config.toml
horizontal_flip = true
positions = "sincos"
adamw_lr_other_params = 0.00079
Rows from block 2 of a small autoregressive pixel model, named by matrix and row number. Rows with one number belong to one neuron. Each number is 128 + 32 x the weight over its row's rms, rounded and kept within 0 to 255. All counts start at 0. Numbers have three digits each.
After each neuron's rows are labels from the 100 images, of 14976, where the neuron reaches its highest value: "strongest on" is what is common among them. Only what is clearly more common there than usual is listed. The data: photos with spoken descriptions (Open Images, Localized Narratives). In brackets: how many of the 100.
# fc1: MLP up (model.blocks.2.mlp.fc1.weight, 1280x320), inputs 0-63
# fc2: MLP down (model.blocks.2.mlp.fc2.weight, 320x1280, transposed), outputs 0-63

fc1.523:086133140116079135108124107117108099163178116156107141126134143140137159088098127111159161114122083158124074147116124190216108108150153097151135144148116114091116141088104145119136167110078190
fc2.523:147122097124133138115125150084160081124069130162144139097091109146128139140168180145153067135183118087136176142122120155153157130108164151106131101115144107144096086109156110095128117095113112
strongest on: text has "wall" (43)

fc1.50:145088144168160107098110140185124123182107145128118134065117087127117116173185106144120163131195150114111196198103092113110131144115100109117115163180151105137136105142056100099138139134175157
fc2.50:083155173122144126139096126121064147126120090129121134126088179064124097105131087088108187110111058153087113138152137166159174036183107150098117162091154044095145160208083114129134138137058173
strongest on: text has "woman" (25)

fc1.186:122133138152157130131072070116111103181141103124149097122157130170124068184179193133100127132186136168157107090123162159157110167101137091156132107119094125066105120128136100140121183173138152
fc2.186:137171161116111119177176112150164126115101115157091161119122157143166174125115114123131169131059134075077168136101098119091114091107143168143145165104149137141144117131176128129176085126081131
strongest on: text has "color" (31)

fc1.111:159132184116172081197166116138117108165086135127175123173142095183148101138171173147174066026051172114041117201105104091097170078107132116109079160112113128127114142143149151114140142082147136
fc2.111:091114106207102115203057160134121097117118116144056112123166166140105057102143088074100161154105116094182126146127082102103126105099069126135187101156189148118147115173121088174107104139110082
strongest on: text has "trees" (56)

fc1.509:147068121117109162076154110108111142109097161089119111113163139132151147135140141162159048163097130127139143086175122164102092162139055131091136194090075139145165123074157166131126127118099132
fc2.509:136139137074112119125121149106133212118121157100094132113152179142173110126143152100127215195149078131082196116108093150112134130156101144130120090099168099169094087140077127145135150112140178
strongest on: text has "grass" (26)

fc1.46:151112084131117139162105205105143108110113166124135189164090141139115143146137134138171087169179151111143090165109142144137093160080089104092133121125101156106179170058091071101139131100136130
fc2.46:136142116113082150151155181116053163180141088161128183139173175178098117135030089097178069099138157129081108122186132118151142140133114156228115128190127156117148059130120137169172094101165169
strongest on: text has "woman" (32); text has "wearing" (31)

fc1.712:091113125090117136095145167055143084143175140099170132163107140119134162087129076125142132163104131185092160031147091163123159130098115127129113095149137219100135156099132115106129121165132191
fc2.712:168184150134095102108177177096098169141157169114132109110197075127116152157160128111113129133166137139161110168144088100152135179127107142145145167132144115151143065132118139141173101149166134
strongest on: text has "woman" (26)

fc1.630:116137114121110098142113123099172121135175127064120144136163130103104126119128099104130126153088143083154086104143163124139163089131212142129112153102131158145094112133132186095122120142094170
fc2.630:129106118130160117164162121068119166093150171135128131136084143079144156154104131125139061152108153111112153173147203121102144112095176065135152144113201162074090107112113123073098134129145121
strongest on: text has "black" (46); text has "white" (43)

fc1.309:142138164134134132169148061158114184126112117123115100157122107179108139164120109142132103179108128145150150170139150105153104084113126087139099118114174178134101114110178125084130135171077120
fc2.309:133105154127155155104113098192167092164157176114148106159065122119116137114113170120086149124136152122159112074164145112097184130115145130114143092096161102133154137064101142161116144142151146
strongest on: text has "sky" (80)

fc1.131:176125057128150116117127112137114181138099099058174156165138102164137118123111153144155086155140184077137134168143167048104173150132107104125114155194097138194145124088097205100100146175114123
fc2.131:143160126111122158080131162111154148135146130105048169125112126100137132149103095144047092175110116170195108122163107190108124111133168108139114085120114075127162201131084115118147096125082121
strongest on: text has "sky" (51)

fc1.445:131099091132146151125104149158091135140140132103127112159174124191094125105182129119130147094139120101159137179133079161137127124111165076129122133159105153073113125130095178097110130119081101
fc2.445:141132124142139138126091067151121104127088133137128198092119157129149069158114119099140099152102157158095138117070129124059076155125081141110142113169148148181074091109183159106100196183151143
strongest on: text has "grass" (35)

fc1.54:137099133096153125104124125136135068146135122125180107134154171131096145143111119146049084078097125157103133102091119146196134145173135128127155082110154091143139149061106135089153110129134148
fc2.54:165108150158126206149112104120123098148142146106152183071106107113128094136099151132130134141141142094149150105122111137141091095121109139133083155134176160096065089134171110180095111068101106
strongest on: text has "sky" (78); text has "trees" (68); text has "road" (26)

fc1.64:151148177064150162107166131106166096114168080180111160158097147139085072116141092086166107086110177092130188121158103078122150105150154105107126152124101086112099155154155105099151119131145111
fc2.64:119089142154096174124097125115092040158149140119177130159091120105066132120128152104130126161127079151084142085100108147106158128175194090106059142121187113161138107175126136176069171154111114
strongest on: text has "trees" (67); text has "sky" (56); text has "plants" (32); text has "grass" (26)

fc1.287:090173143154121204130148106141120094128146150142191167149090112142140151129132148103083156077137100086093126108184145121147162144089086128105136122129108136154109070086130111129130163111106157
fc2.287:101157131092159084149125053092129131128134146121040129118144144099154139123144108131093113185114163133172095084113086119164111068155113150142145188135151128150105144100191162114125082148113124
strongest on: text has "woman" (25)

fc1.518:165113104133060093200115089095096096132126085176113108113190116084113149168137123129080162129124133092159088127191152097137126095103137148123085096092155059118126119167131116183189123127128171
fc2.518:100076131120125126146149130118119155179114109095147149079070120168196094151154075143106152115168100109117112183109083157093140124164087076131096164144152183173129148205150152101047124157175145
strongest on: text has "white" (30)

fc1.599:114181147143085146070143166131176106090149168102157187110148102190117137159094134170121145155096140122149141165120162072079141124119095150120082160072138061180096105141136190122121154168081143
fc2.599:117109133155156121074145171107141125095099149161085107144095156101068171119135057122107137055160131108153171048119151214140075123146129153174109084125176162095162109120117124174151099143142108
strongest on: text has "sky" (63)

fc1.42:139132143040074166153112039127154117119092137142126146103121094123146109063145156145101135130158157182072125146078128049131094106137113143133108134107089119142143129169109131111101102124133143
fc2.42:110101104138172136113114154131171091095101131134085078137045156168120148153161098172157102139073124109094160117148131132119143150134118097096109189087136106134168062115117157048157180162123130
strongest on: text has "sky" (50)

fc1.391:112158129156139119139129150119171090175149125114133074121119137096119129100058168140100114160134139146153152151140064128137064235097144168148128120076129132154100165104173125132166117128073125
fc2.391:195153124171134086081143178137109126136081103065199153159118066146118103099147087187065137142120128173138069124131183125113117086163133066114161163126089084155145093193134149125097208128106120
strongest on: text has "plants" (28)

fc1.409:104144144110120111143117117166119160071150190139099124149132160143166190182172055151143184074133158117142083153082146110128143152126105150143139144148207147150159104144151128170112140131083067
fc2.409:150112142203141145120133152174071150116118063112147196155136154128080119070100167091064122144094093172150138115163171089115114140117067140117181147146149125121145111115110131161142137113098185
strongest on: text has "black" (26)

fc1.625:121088084103126145065075143110114110131070171157135139180070148119102163085147131117058114113174132103120161188138113123121190084171118092149129108133101141105102141126096080114099153090114119
fc2.625:137117139182065152152222110107124126130179030096130109082183107160090058095211114149103173122132165179097060068140100132092072095090112161151065168103144126143117087131120107073170137081126049
strongest on: text has "buildings" (28)

fc1.626:146156097151096135134097213122120122107160130142092128095167167148130141147156130107188162150134146113151165071173117066141072086161111158132084139057090104058110157161178163143087130135094172
fc2.626:130101125132135108139145138070149102144042151092170143118121091172157156104140121177055140114180120101084108160155091134069169119107086125136128099150077156125138151133147082131154135130147139
strongest on: text has "white" (34)

fc1.213:115145146155148129127102089110112144098122118135101131127145143202116154112190121087140109152167107082123106137125054176132116035113170133100116050135142106146126141113197125124119162142126061
fc2.213:163140091139073112088124125128119131160174181151153110142094115069066200117084180181135150103110130156147081119139169129118146073129165130101103168180140124087076053105117194126118139171113134
strongest on: text has "black" (36); text has "white" (33)

fc1.525:106117144077094177108170125165150158134149111148198154102148135169131165106092143138155071087118181145124123134129101156126135141196162125138140062127164110146132158114111151127125158135135167
fc2.525:087158170067164134071126135159103110148117116114125080129172104143152119105112071086116140146204087127191089110128184188107097145099080142158115123108097169198212114130157167096093142101079097
strongest on: text has "trees" (55)

fc1.422:097141117158126141109135089074087131100126174119134181106124082171174092145089094129105152160112154118102076125139126203114169107144110194160102180133106144100173099175076066159122117122120131
fc2.422:140106123201099104108109149120167160134081141140159121145129098097114158113099117122133080165125147079156168123083143176123081180178124110097070097106173119158129148115128147144124123107177135
strongest on: text has "grass" (34)

fc1.534:123163158159078126135100095153114158123136152171126133067176186085088095151096085150112112116128196116168140152109094163151118070143171092107082121219152086120124139136121112222135124165146157
fc2.534:124137138161108093137163123111100121164123117141157127116132080137123128126185137142088124123148109147073198115140134108082175069146146101107082111194127126182143174141169100138104155137109121
strongest on: text has "text" (26)

fc1.232:111073146130126107165079093095086191156103100092130113066091076156071130183130161130118099147079138167147120103150103162151181068172136145136189089112121143136149153157149116166106152100091105
fc2.232:070117124135143100082187098129082118148104128167124098111088195116160112133126095120131123122160090136090115204164136078148099176081151156160162126157106154152101098123112073125185113109088127
strongest on: text has "red" (28)

fc1.503:157157082106154100091132140158198095128115084119089155126192159166117062137140116117125160084067110143199157176147111091172134077131117110120149156153121143125128141125129070124179087106108094
fc2.503:130095120110132168158163139152087171097112107105168155107109118096131112183105167075203113125158123123091180113166084180159130114178097134136018117148121103129098089116161158109131140137131128
strongest on: text has "trees" (70); text has "plants" (28)

fc1.632:149112063102100109144139113066104162123123208081123203106138122095154162161090165122177081109138177113143121132133086119135082154111078120145119102123140127163165145103069101095138109151129125
fc2.632:128179104184120119122131228151093137162120160145143159082135146110124132090139122109102109051175134132112119092132179096169131132114091094143156152138159152082113104123086127104156127090080151
strongest on: text has "holding" (38); text has "man" (33); text has "woman" (29)

fc1.692:173142085165108130143112159138128105126099140091111141125082143153155099104130143165118169126130170120124151113181202113145151194121144154130122166137122140114106140218166108076149107087146107
fc2.692:122102120096146125058133099122146076104136094117147152138075098058113135167188085115147141106112172163087182106114083115122083066109158052114115066066151131071139126121158123166130097155150111
strongest on: text has "grass" (26)

fc1.188:108159087168163175158149150101132116134109104169142156132099077154126166163144163196112110138125161067129096090132087157107171125097114131066151145094131106125167134104086134160108154117119120
fc2.188:113143160163133113132092129158071065136100172110109145184127179090208101152080103086085123134087126148104170138133119143152112110165163162077093129107103139153067116135185173097138181148161118
strongest on: text has "buildings" (27)

fc1.322:136097117089127154175128119193087163149103148075104146059136122157111117123160142069120086181125118136177113115166141154088147186166168093124136066090169094119155104112195140136089085122153089
fc2.322:142122150147146178118133071087110119127153132207135114138083124114157146173118097194121143114121100111078117102140147107128164110108134051162141178147102133118183084116096045150132088126109193
strongest on: text has "sky" (75)

fc1.345:111097113194107159098131179172083163142119148142151124093113143155138111169132153095087173160102099104108107078094096169142163136223086066155146111160082097174140106100132148128114155076088093
fc2.345:096184104139142139139195121078128118125140144121150134147135158135133143101141139168173109163135163101124096150090129115112135142072111149139103158105075135118094120179131139100184111105127135
strongest on: text has "red" (27)

fc1.494:116128146084121147097106108172102111156104139158160186167079139139102085126137076098095177148093094155141163074075141102144145103138114177188084139132164199104150159147079114130110158098138119
fc2.494:126132128107136147112156140139164045094133169128168140116118107130117121152132123137089146146116084040148114139109088086122116093174143132130097130126175165136193165135103117149150143150156134
strongest on: text has "wall" (45)

fc1.751:147177148126069075175101140122105164154070142084105089152151107109108171107126077157186176154100117157127146166098133144188126144092139128190105172116091122078128099121071069163112118134127158
fc2.751:148113190202167141111122084145151097126198121157137138142092082127142138086124170113121125115156107123134146135136126079117181155133158130093087093141167137174147134128148179086101100139160188
strongest on: text has "plants" (30)

fc1.468:141115129136158154114125148134099124117153182052146094087146119189128133114100109121168191222147181082192143104133144172086117068183135129133103113160144113131150144134163141132171182112083115
fc2.468:086170116170117148108159128137150144135148127154102125113173181096185188131125140090118101128104126150095137159128113100194122139155086145182158102122146125175156120143180135162154132128119095
strongest on: text has "red" (28)

fc1.310:153057086078074106067127148135133136151148107091041078120133177145152150153168180099130175124134146113070125083129080076204065089139112188077143118107112097101169129088114178155113111179122132
fc2.310:101142104111109145102159174130124128155126112121158155122147107139197183087101070112139187161101140109157153129126145112098155139093094114176115087132124145147143134080151106156170162106134132
strongest on: text has "white" (29)

fc1.753:151130161193102167098109139148132039141130071183160156122133109141111153116116136139191080122125146129083163203131098106137143149108092107139098115076122155154127093157136167117081143105064173
fc2.753:136118191027109082167109157154126168073143133102124146111189161122103085132153136101116159149129172141115108150158136170098083090102124091100164127115180152108220172124116118099132120143188084
strongest on: text has "sky" (71); text has "trees" (58)