From a checkpoint of a small autoregressive pixel model.
Model: 16-pixel images, arch transformer_decoder, width 320, layers 12, norm layernorm_no_bias.
Training: muon at rate 0.0078, 23900 steps.
Rows from block 9 of a small autoregressive pixel model, named by matrix and row number. Rows with one number belong to one neuron. Each number is 200 + 40 x the weight over its row's rms, rounded and kept within 0 to 999. All counts start at 0.
Before each neuron's rows are labels from the 100 images, of 14976, where the neuron reaches its highest value: "top examples" is what is common among them. Only what is clearly more common there than usual is listed. The data: photos with spoken descriptions (Open Images, Localized Narratives).
# fc1: MLP up (model.blocks.9.mlp.fc1.weight, 1280x320), inputs 160-319
# fc2: MLP down (model.blocks.9.mlp.fc2.weight, 320x1280, transposed), outputs 160-319

top examples: text has "sky"
fc1.523,163,192,231,177,213,195,169,164,247,216,218,223,213,223,171,207,162,245,153,247,163,229,220,188,240,207,161,210,179,179,227,196,204,142,171,257,214,261,265,257,181,158,165,223,257,130,231,214,189,211,173,227,219,160,129,213,188,219,197,162,204,189,181,251,197,179,220,155,260,152,151,192,248,111,212,205,196,249,210,207,253,225,216,224,180,233,225,179,213,123,157,246,245,106,212,215,178,138,203,171,189,214,240,209,101,172,232,206,122,168,270,135,219,151,223,185,192,189,194,224,283,193,141,190,245,96,249,290,158,205,239,164,209,116,161,146,186,151,231,221,162,222,173,183,224,206,207,197,204,220,214,255,183,238,188,299,168,203,190,168
fc2.523,229,174,192,207,160,213,158,233,154,165,181,220,192,199,224,157,202,190,230,159,195,139,113,202,208,235,245,131,280,216,299,199,186,135,147,205,123,225,244,125,267,195,228,200,230,229,192,215,204,182,237,180,191,194,232,216,191,149,177,229,130,182,165,219,279,190,239,277,149,204,180,205,178,218,223,144,185,131,171,169,217,191,129,154,167,215,151,147,185,229,237,156,157,258,234,211,241,224,179,216,250,262,190,186,237,191,211,214,254,249,152,236,266,249,184,133,227,192,148,202,110,241,259,189,170,269,194,186,248,154,189,242,143,253,203,252,200,217,210,267,191,158,166,206,200,211,226,187,235,159,231,156,238,168,223,130,229,234,290,220

top examples: text has "black"; text has "white"
fc1.723,189,275,240,253,261,188,182,184,209,174,209,188,164,95,254,227,157,149,208,215,172,284,193,250,221,163,179,230,260,197,268,228,223,170,258,170,285,205,208,246,164,164,249,223,248,186,135,175,132,259,201,219,106,196,185,115,220,156,138,263,149,165,168,221,167,204,187,157,182,144,209,204,227,215,207,207,166,183,280,222,166,218,120,173,160,227,190,124,255,191,251,179,193,225,162,217,175,277,148,259,219,207,158,202,166,177,230,247,109,193,239,219,172,197,163,193,186,239,169,171,217,191,161,190,151,255,169,198,218,149,210,228,140,148,205,227,202,261,185,171,218,218,254,168,165,219,204,158,194,132,194,185,178,163,196,218,179,267,152,102
fc2.723,204,182,140,117,200,151,193,154,168,195,232,177,198,243,85,275,198,189,237,196,168,93,140,188,228,214,187,163,155,204,214,216,215,192,245,254,158,165,197,213,225,188,171,219,187,219,197,238,182,203,228,183,271,200,153,267,204,169,194,197,275,200,234,236,162,168,184,185,242,171,177,248,265,148,168,143,207,232,195,198,209,218,190,280,192,178,222,211,189,256,226,195,217,252,245,164,171,117,230,197,232,220,192,178,232,184,232,217,299,206,168,220,253,187,241,239,223,202,221,164,188,220,256,218,258,138,193,130,148,237,187,243,260,245,203,191,196,172,248,218,201,148,169,229,201,184,187,277,215,228,276,152,196,172,310,144,262,129,243,285

top examples: text has "water"
fc1.165,231,183,204,238,253,184,174,219,201,222,273,209,244,182,189,261,153,144,177,225,221,182,128,186,167,165,192,108,225,253,228,176,178,236,183,236,203,224,197,225,205,186,193,221,212,248,165,188,195,241,219,177,203,129,269,271,118,170,192,228,166,188,132,210,208,147,201,133,248,193,190,217,214,295,253,203,279,251,185,133,229,225,175,257,230,133,154,202,168,172,249,164,173,178,180,279,324,184,176,214,246,173,225,191,175,192,152,224,169,233,179,166,231,153,117,185,159,98,141,136,216,227,166,152,244,212,234,183,188,145,196,196,179,212,166,182,246,163,262,169,136,120,174,108,250,192,177,223,136,247,210,253,271,220,212,158,261,186,177,196
fc2.165,176,206,192,271,200,184,141,193,241,221,178,212,228,237,129,260,162,195,265,135,155,215,235,100,172,182,199,119,206,242,212,208,227,243,232,194,191,209,163,146,132,220,237,207,195,189,228,150,232,288,240,208,203,191,152,237,159,148,196,201,162,175,188,165,176,206,269,197,236,212,212,257,166,207,197,161,219,224,203,158,221,181,223,230,233,196,82,257,158,161,167,168,224,224,140,249,214,194,172,182,244,217,177,157,159,216,212,195,237,172,261,199,197,149,221,258,248,156,185,209,221,211,129,203,226,190,210,162,133,255,235,226,228,199,182,217,220,188,192,195,191,285,170,174,117,189,216,243,103,174,236,258,152,198,223,199,139,206,191,258

top examples: text has "color"
fc1.160,200,260,186,176,257,242,241,183,181,225,256,209,231,140,251,182,186,147,243,234,242,185,201,180,142,165,158,165,211,150,157,222,287,260,249,235,192,207,195,191,171,239,276,213,152,229,181,254,274,141,145,192,218,183,281,196,175,193,186,190,120,124,201,152,257,227,200,233,332,202,184,236,204,155,178,227,222,212,177,245,180,286,193,194,204,178,256,227,198,240,139,122,200,261,159,133,206,244,178,247,174,199,222,217,210,212,129,168,155,252,196,195,198,270,198,218,165,155,192,146,197,204,202,203,179,297,257,232,286,238,197,261,140,205,173,246,208,192,257,236,256,197,172,204,111,214,261,164,258,248,243,246,185,230,179,142,249,156,158,140
fc2.160,206,148,260,162,164,157,228,295,149,236,110,214,123,220,148,224,215,175,212,219,188,173,181,150,221,263,256,270,167,227,242,169,234,147,233,253,226,218,246,221,238,185,187,176,236,176,156,201,148,203,224,219,143,242,187,209,178,177,230,213,272,164,207,160,138,146,158,186,149,202,213,243,164,187,206,235,190,167,193,215,213,239,214,187,217,220,136,164,234,236,157,304,306,140,231,285,172,128,215,203,117,242,171,121,236,207,105,223,184,205,254,231,240,202,155,242,211,223,244,180,218,182,214,242,181,156,207,147,160,189,200,227,232,196,198,223,214,225,155,178,192,215,158,180,183,183,131,253,168,136,161,225,184,241,229,228,201,206,161,159

top examples: text has "woman"
fc1.519,257,166,205,132,185,211,175,210,197,236,221,260,226,274,244,152,155,195,200,212,211,115,139,220,238,205,208,157,179,138,224,212,223,183,246,185,170,184,213,192,240,196,174,169,207,229,201,240,204,170,222,135,233,211,158,182,255,194,188,178,240,212,250,243,72,208,243,174,168,251,171,184,220,218,154,171,206,180,223,251,198,146,199,192,141,217,230,260,151,206,212,158,202,290,122,157,148,162,191,161,247,187,179,202,224,220,238,141,164,169,191,192,228,192,165,270,153,222,269,292,191,157,219,195,130,149,257,216,115,231,184,206,173,213,147,216,152,182,245,142,255,248,210,190,189,167,198,254,207,215,207,255,157,189,276,228,166,329,205,170
fc2.519,216,268,202,238,247,228,196,210,165,186,164,199,178,175,179,149,165,241,210,237,113,224,291,179,156,235,221,212,238,165,225,142,169,228,117,173,234,189,208,150,188,156,234,227,282,187,263,295,191,163,234,236,116,150,156,202,196,179,235,158,193,166,193,241,249,153,137,209,232,216,211,164,162,141,222,232,128,126,247,221,245,225,182,231,254,120,217,205,154,150,158,175,219,190,247,191,144,252,208,209,209,250,156,210,174,241,241,241,255,216,204,191,190,236,172,85,216,202,213,195,157,273,234,178,297,172,160,165,254,162,193,221,232,201,247,158,139,153,185,211,275,263,191,231,203,175,165,178,160,220,134,150,193,257,257,180,198,217,208,241

top examples: text has "white"; text has "black"
fc1.302,170,219,200,195,227,183,246,240,138,200,278,148,178,218,171,281,201,219,180,208,190,191,260,202,154,222,215,203,194,184,132,203,283,155,200,199,194,221,184,188,139,212,132,217,184,238,192,227,239,181,263,285,129,251,195,130,254,160,191,221,173,198,222,297,197,184,234,192,206,172,198,181,238,224,197,167,184,192,317,132,147,264,230,214,213,230,174,182,199,193,160,214,342,174,215,237,187,189,162,141,213,175,156,190,235,238,163,215,240,257,160,129,212,178,220,190,210,225,182,164,240,235,157,226,209,136,205,208,182,159,179,152,204,212,193,200,203,266,217,172,178,169,244,193,146,191,117,252,152,190,234,218,245,191,246,192,252,246,156,165
fc2.302,198,235,207,180,260,215,216,129,164,160,285,242,246,206,300,230,182,239,199,179,201,183,212,152,210,229,202,200,186,197,170,211,244,187,122,119,211,230,212,251,196,198,192,185,191,163,112,148,205,231,186,128,138,202,208,152,205,176,172,196,227,178,271,260,202,239,162,151,209,151,229,158,200,204,229,289,215,259,200,137,212,193,188,221,251,153,191,243,211,181,155,147,247,206,184,293,181,179,162,198,148,162,184,198,226,202,140,169,297,246,145,136,214,161,171,142,217,248,216,168,234,192,216,217,277,110,133,224,175,280,114,219,214,182,142,185,209,174,255,145,211,163,231,211,218,144,155,284,154,248,159,210,133,187,236,211,177,169,138,190

top examples: text has "sky"
fc1.96,238,171,238,203,254,207,197,207,193,209,220,223,259,311,221,180,183,199,128,196,173,121,213,195,244,292,249,257,93,208,145,268,238,170,191,187,235,258,271,164,194,186,203,199,242,165,192,173,243,246,225,254,205,177,305,192,191,198,167,182,231,172,110,135,189,178,203,227,222,187,203,198,194,208,179,219,228,220,200,186,235,232,237,167,236,99,183,245,130,176,189,160,180,222,195,86,200,148,75,190,183,126,231,244,251,267,201,176,165,175,206,172,158,206,213,226,165,153,244,194,204,254,143,186,147,164,156,230,125,259,238,184,170,241,164,247,206,220,209,261,186,201,184,221,212,140,184,203,199,239,206,185,235,190,159,147,198,260,242,236
fc2.96,130,189,235,152,163,215,249,191,268,153,252,144,173,225,143,186,157,211,205,208,228,239,182,244,169,134,253,245,244,203,196,134,196,214,268,192,120,191,171,246,179,224,252,189,255,240,269,270,265,190,217,181,159,181,212,231,257,208,228,239,164,213,189,135,252,208,235,201,190,163,136,176,181,192,252,220,156,243,188,159,88,206,111,265,169,230,214,168,222,168,200,178,198,168,245,109,201,203,233,215,156,208,205,229,209,220,223,218,214,201,170,170,138,148,204,209,188,270,142,213,113,213,260,148,251,177,216,160,233,203,191,165,240,194,232,159,207,209,188,246,211,244,177,169,213,169,234,125,210,215,215,227,249,178,182,271,257,198,157,238

top examples: text has "white"
fc1.487,298,166,174,166,225,164,219,141,221,218,207,286,178,218,213,176,217,178,193,217,197,213,215,210,210,126,216,188,188,194,207,230,208,182,179,194,235,245,205,180,148,201,248,229,217,169,233,218,200,64,173,231,161,236,212,276,170,189,264,221,197,248,224,198,185,146,268,166,221,152,177,172,258,141,219,183,262,224,216,206,235,142,171,164,276,227,222,244,181,176,195,138,212,238,186,212,187,177,248,214,229,128,205,271,228,200,160,216,188,237,195,185,188,185,209,205,109,211,216,238,187,185,187,257,87,124,240,275,235,227,198,186,275,292,174,209,250,161,221,213,274,108,189,221,197,202,168,164,265,137,227,167,193,163,176,239,138,225,147,234
fc2.487,227,179,284,171,258,246,178,244,258,258,219,144,228,194,185,169,204,198,201,243,272,186,188,210,179,233,186,253,172,179,226,189,178,154,185,166,219,201,183,222,218,172,187,161,148,139,205,210,177,211,241,157,182,205,258,174,195,262,206,162,229,237,207,275,189,197,131,256,218,212,165,248,183,274,162,159,181,223,182,177,167,244,197,197,151,208,278,221,214,205,128,277,222,197,189,156,214,257,178,140,137,218,282,219,247,178,217,229,190,163,177,183,288,182,184,185,219,242,202,175,237,243,149,193,234,228,195,261,151,187,253,128,146,209,286,189,179,149,111,233,112,223,217,165,169,196,237,158,242,215,185,158,233,208,175,154,268,172,178,175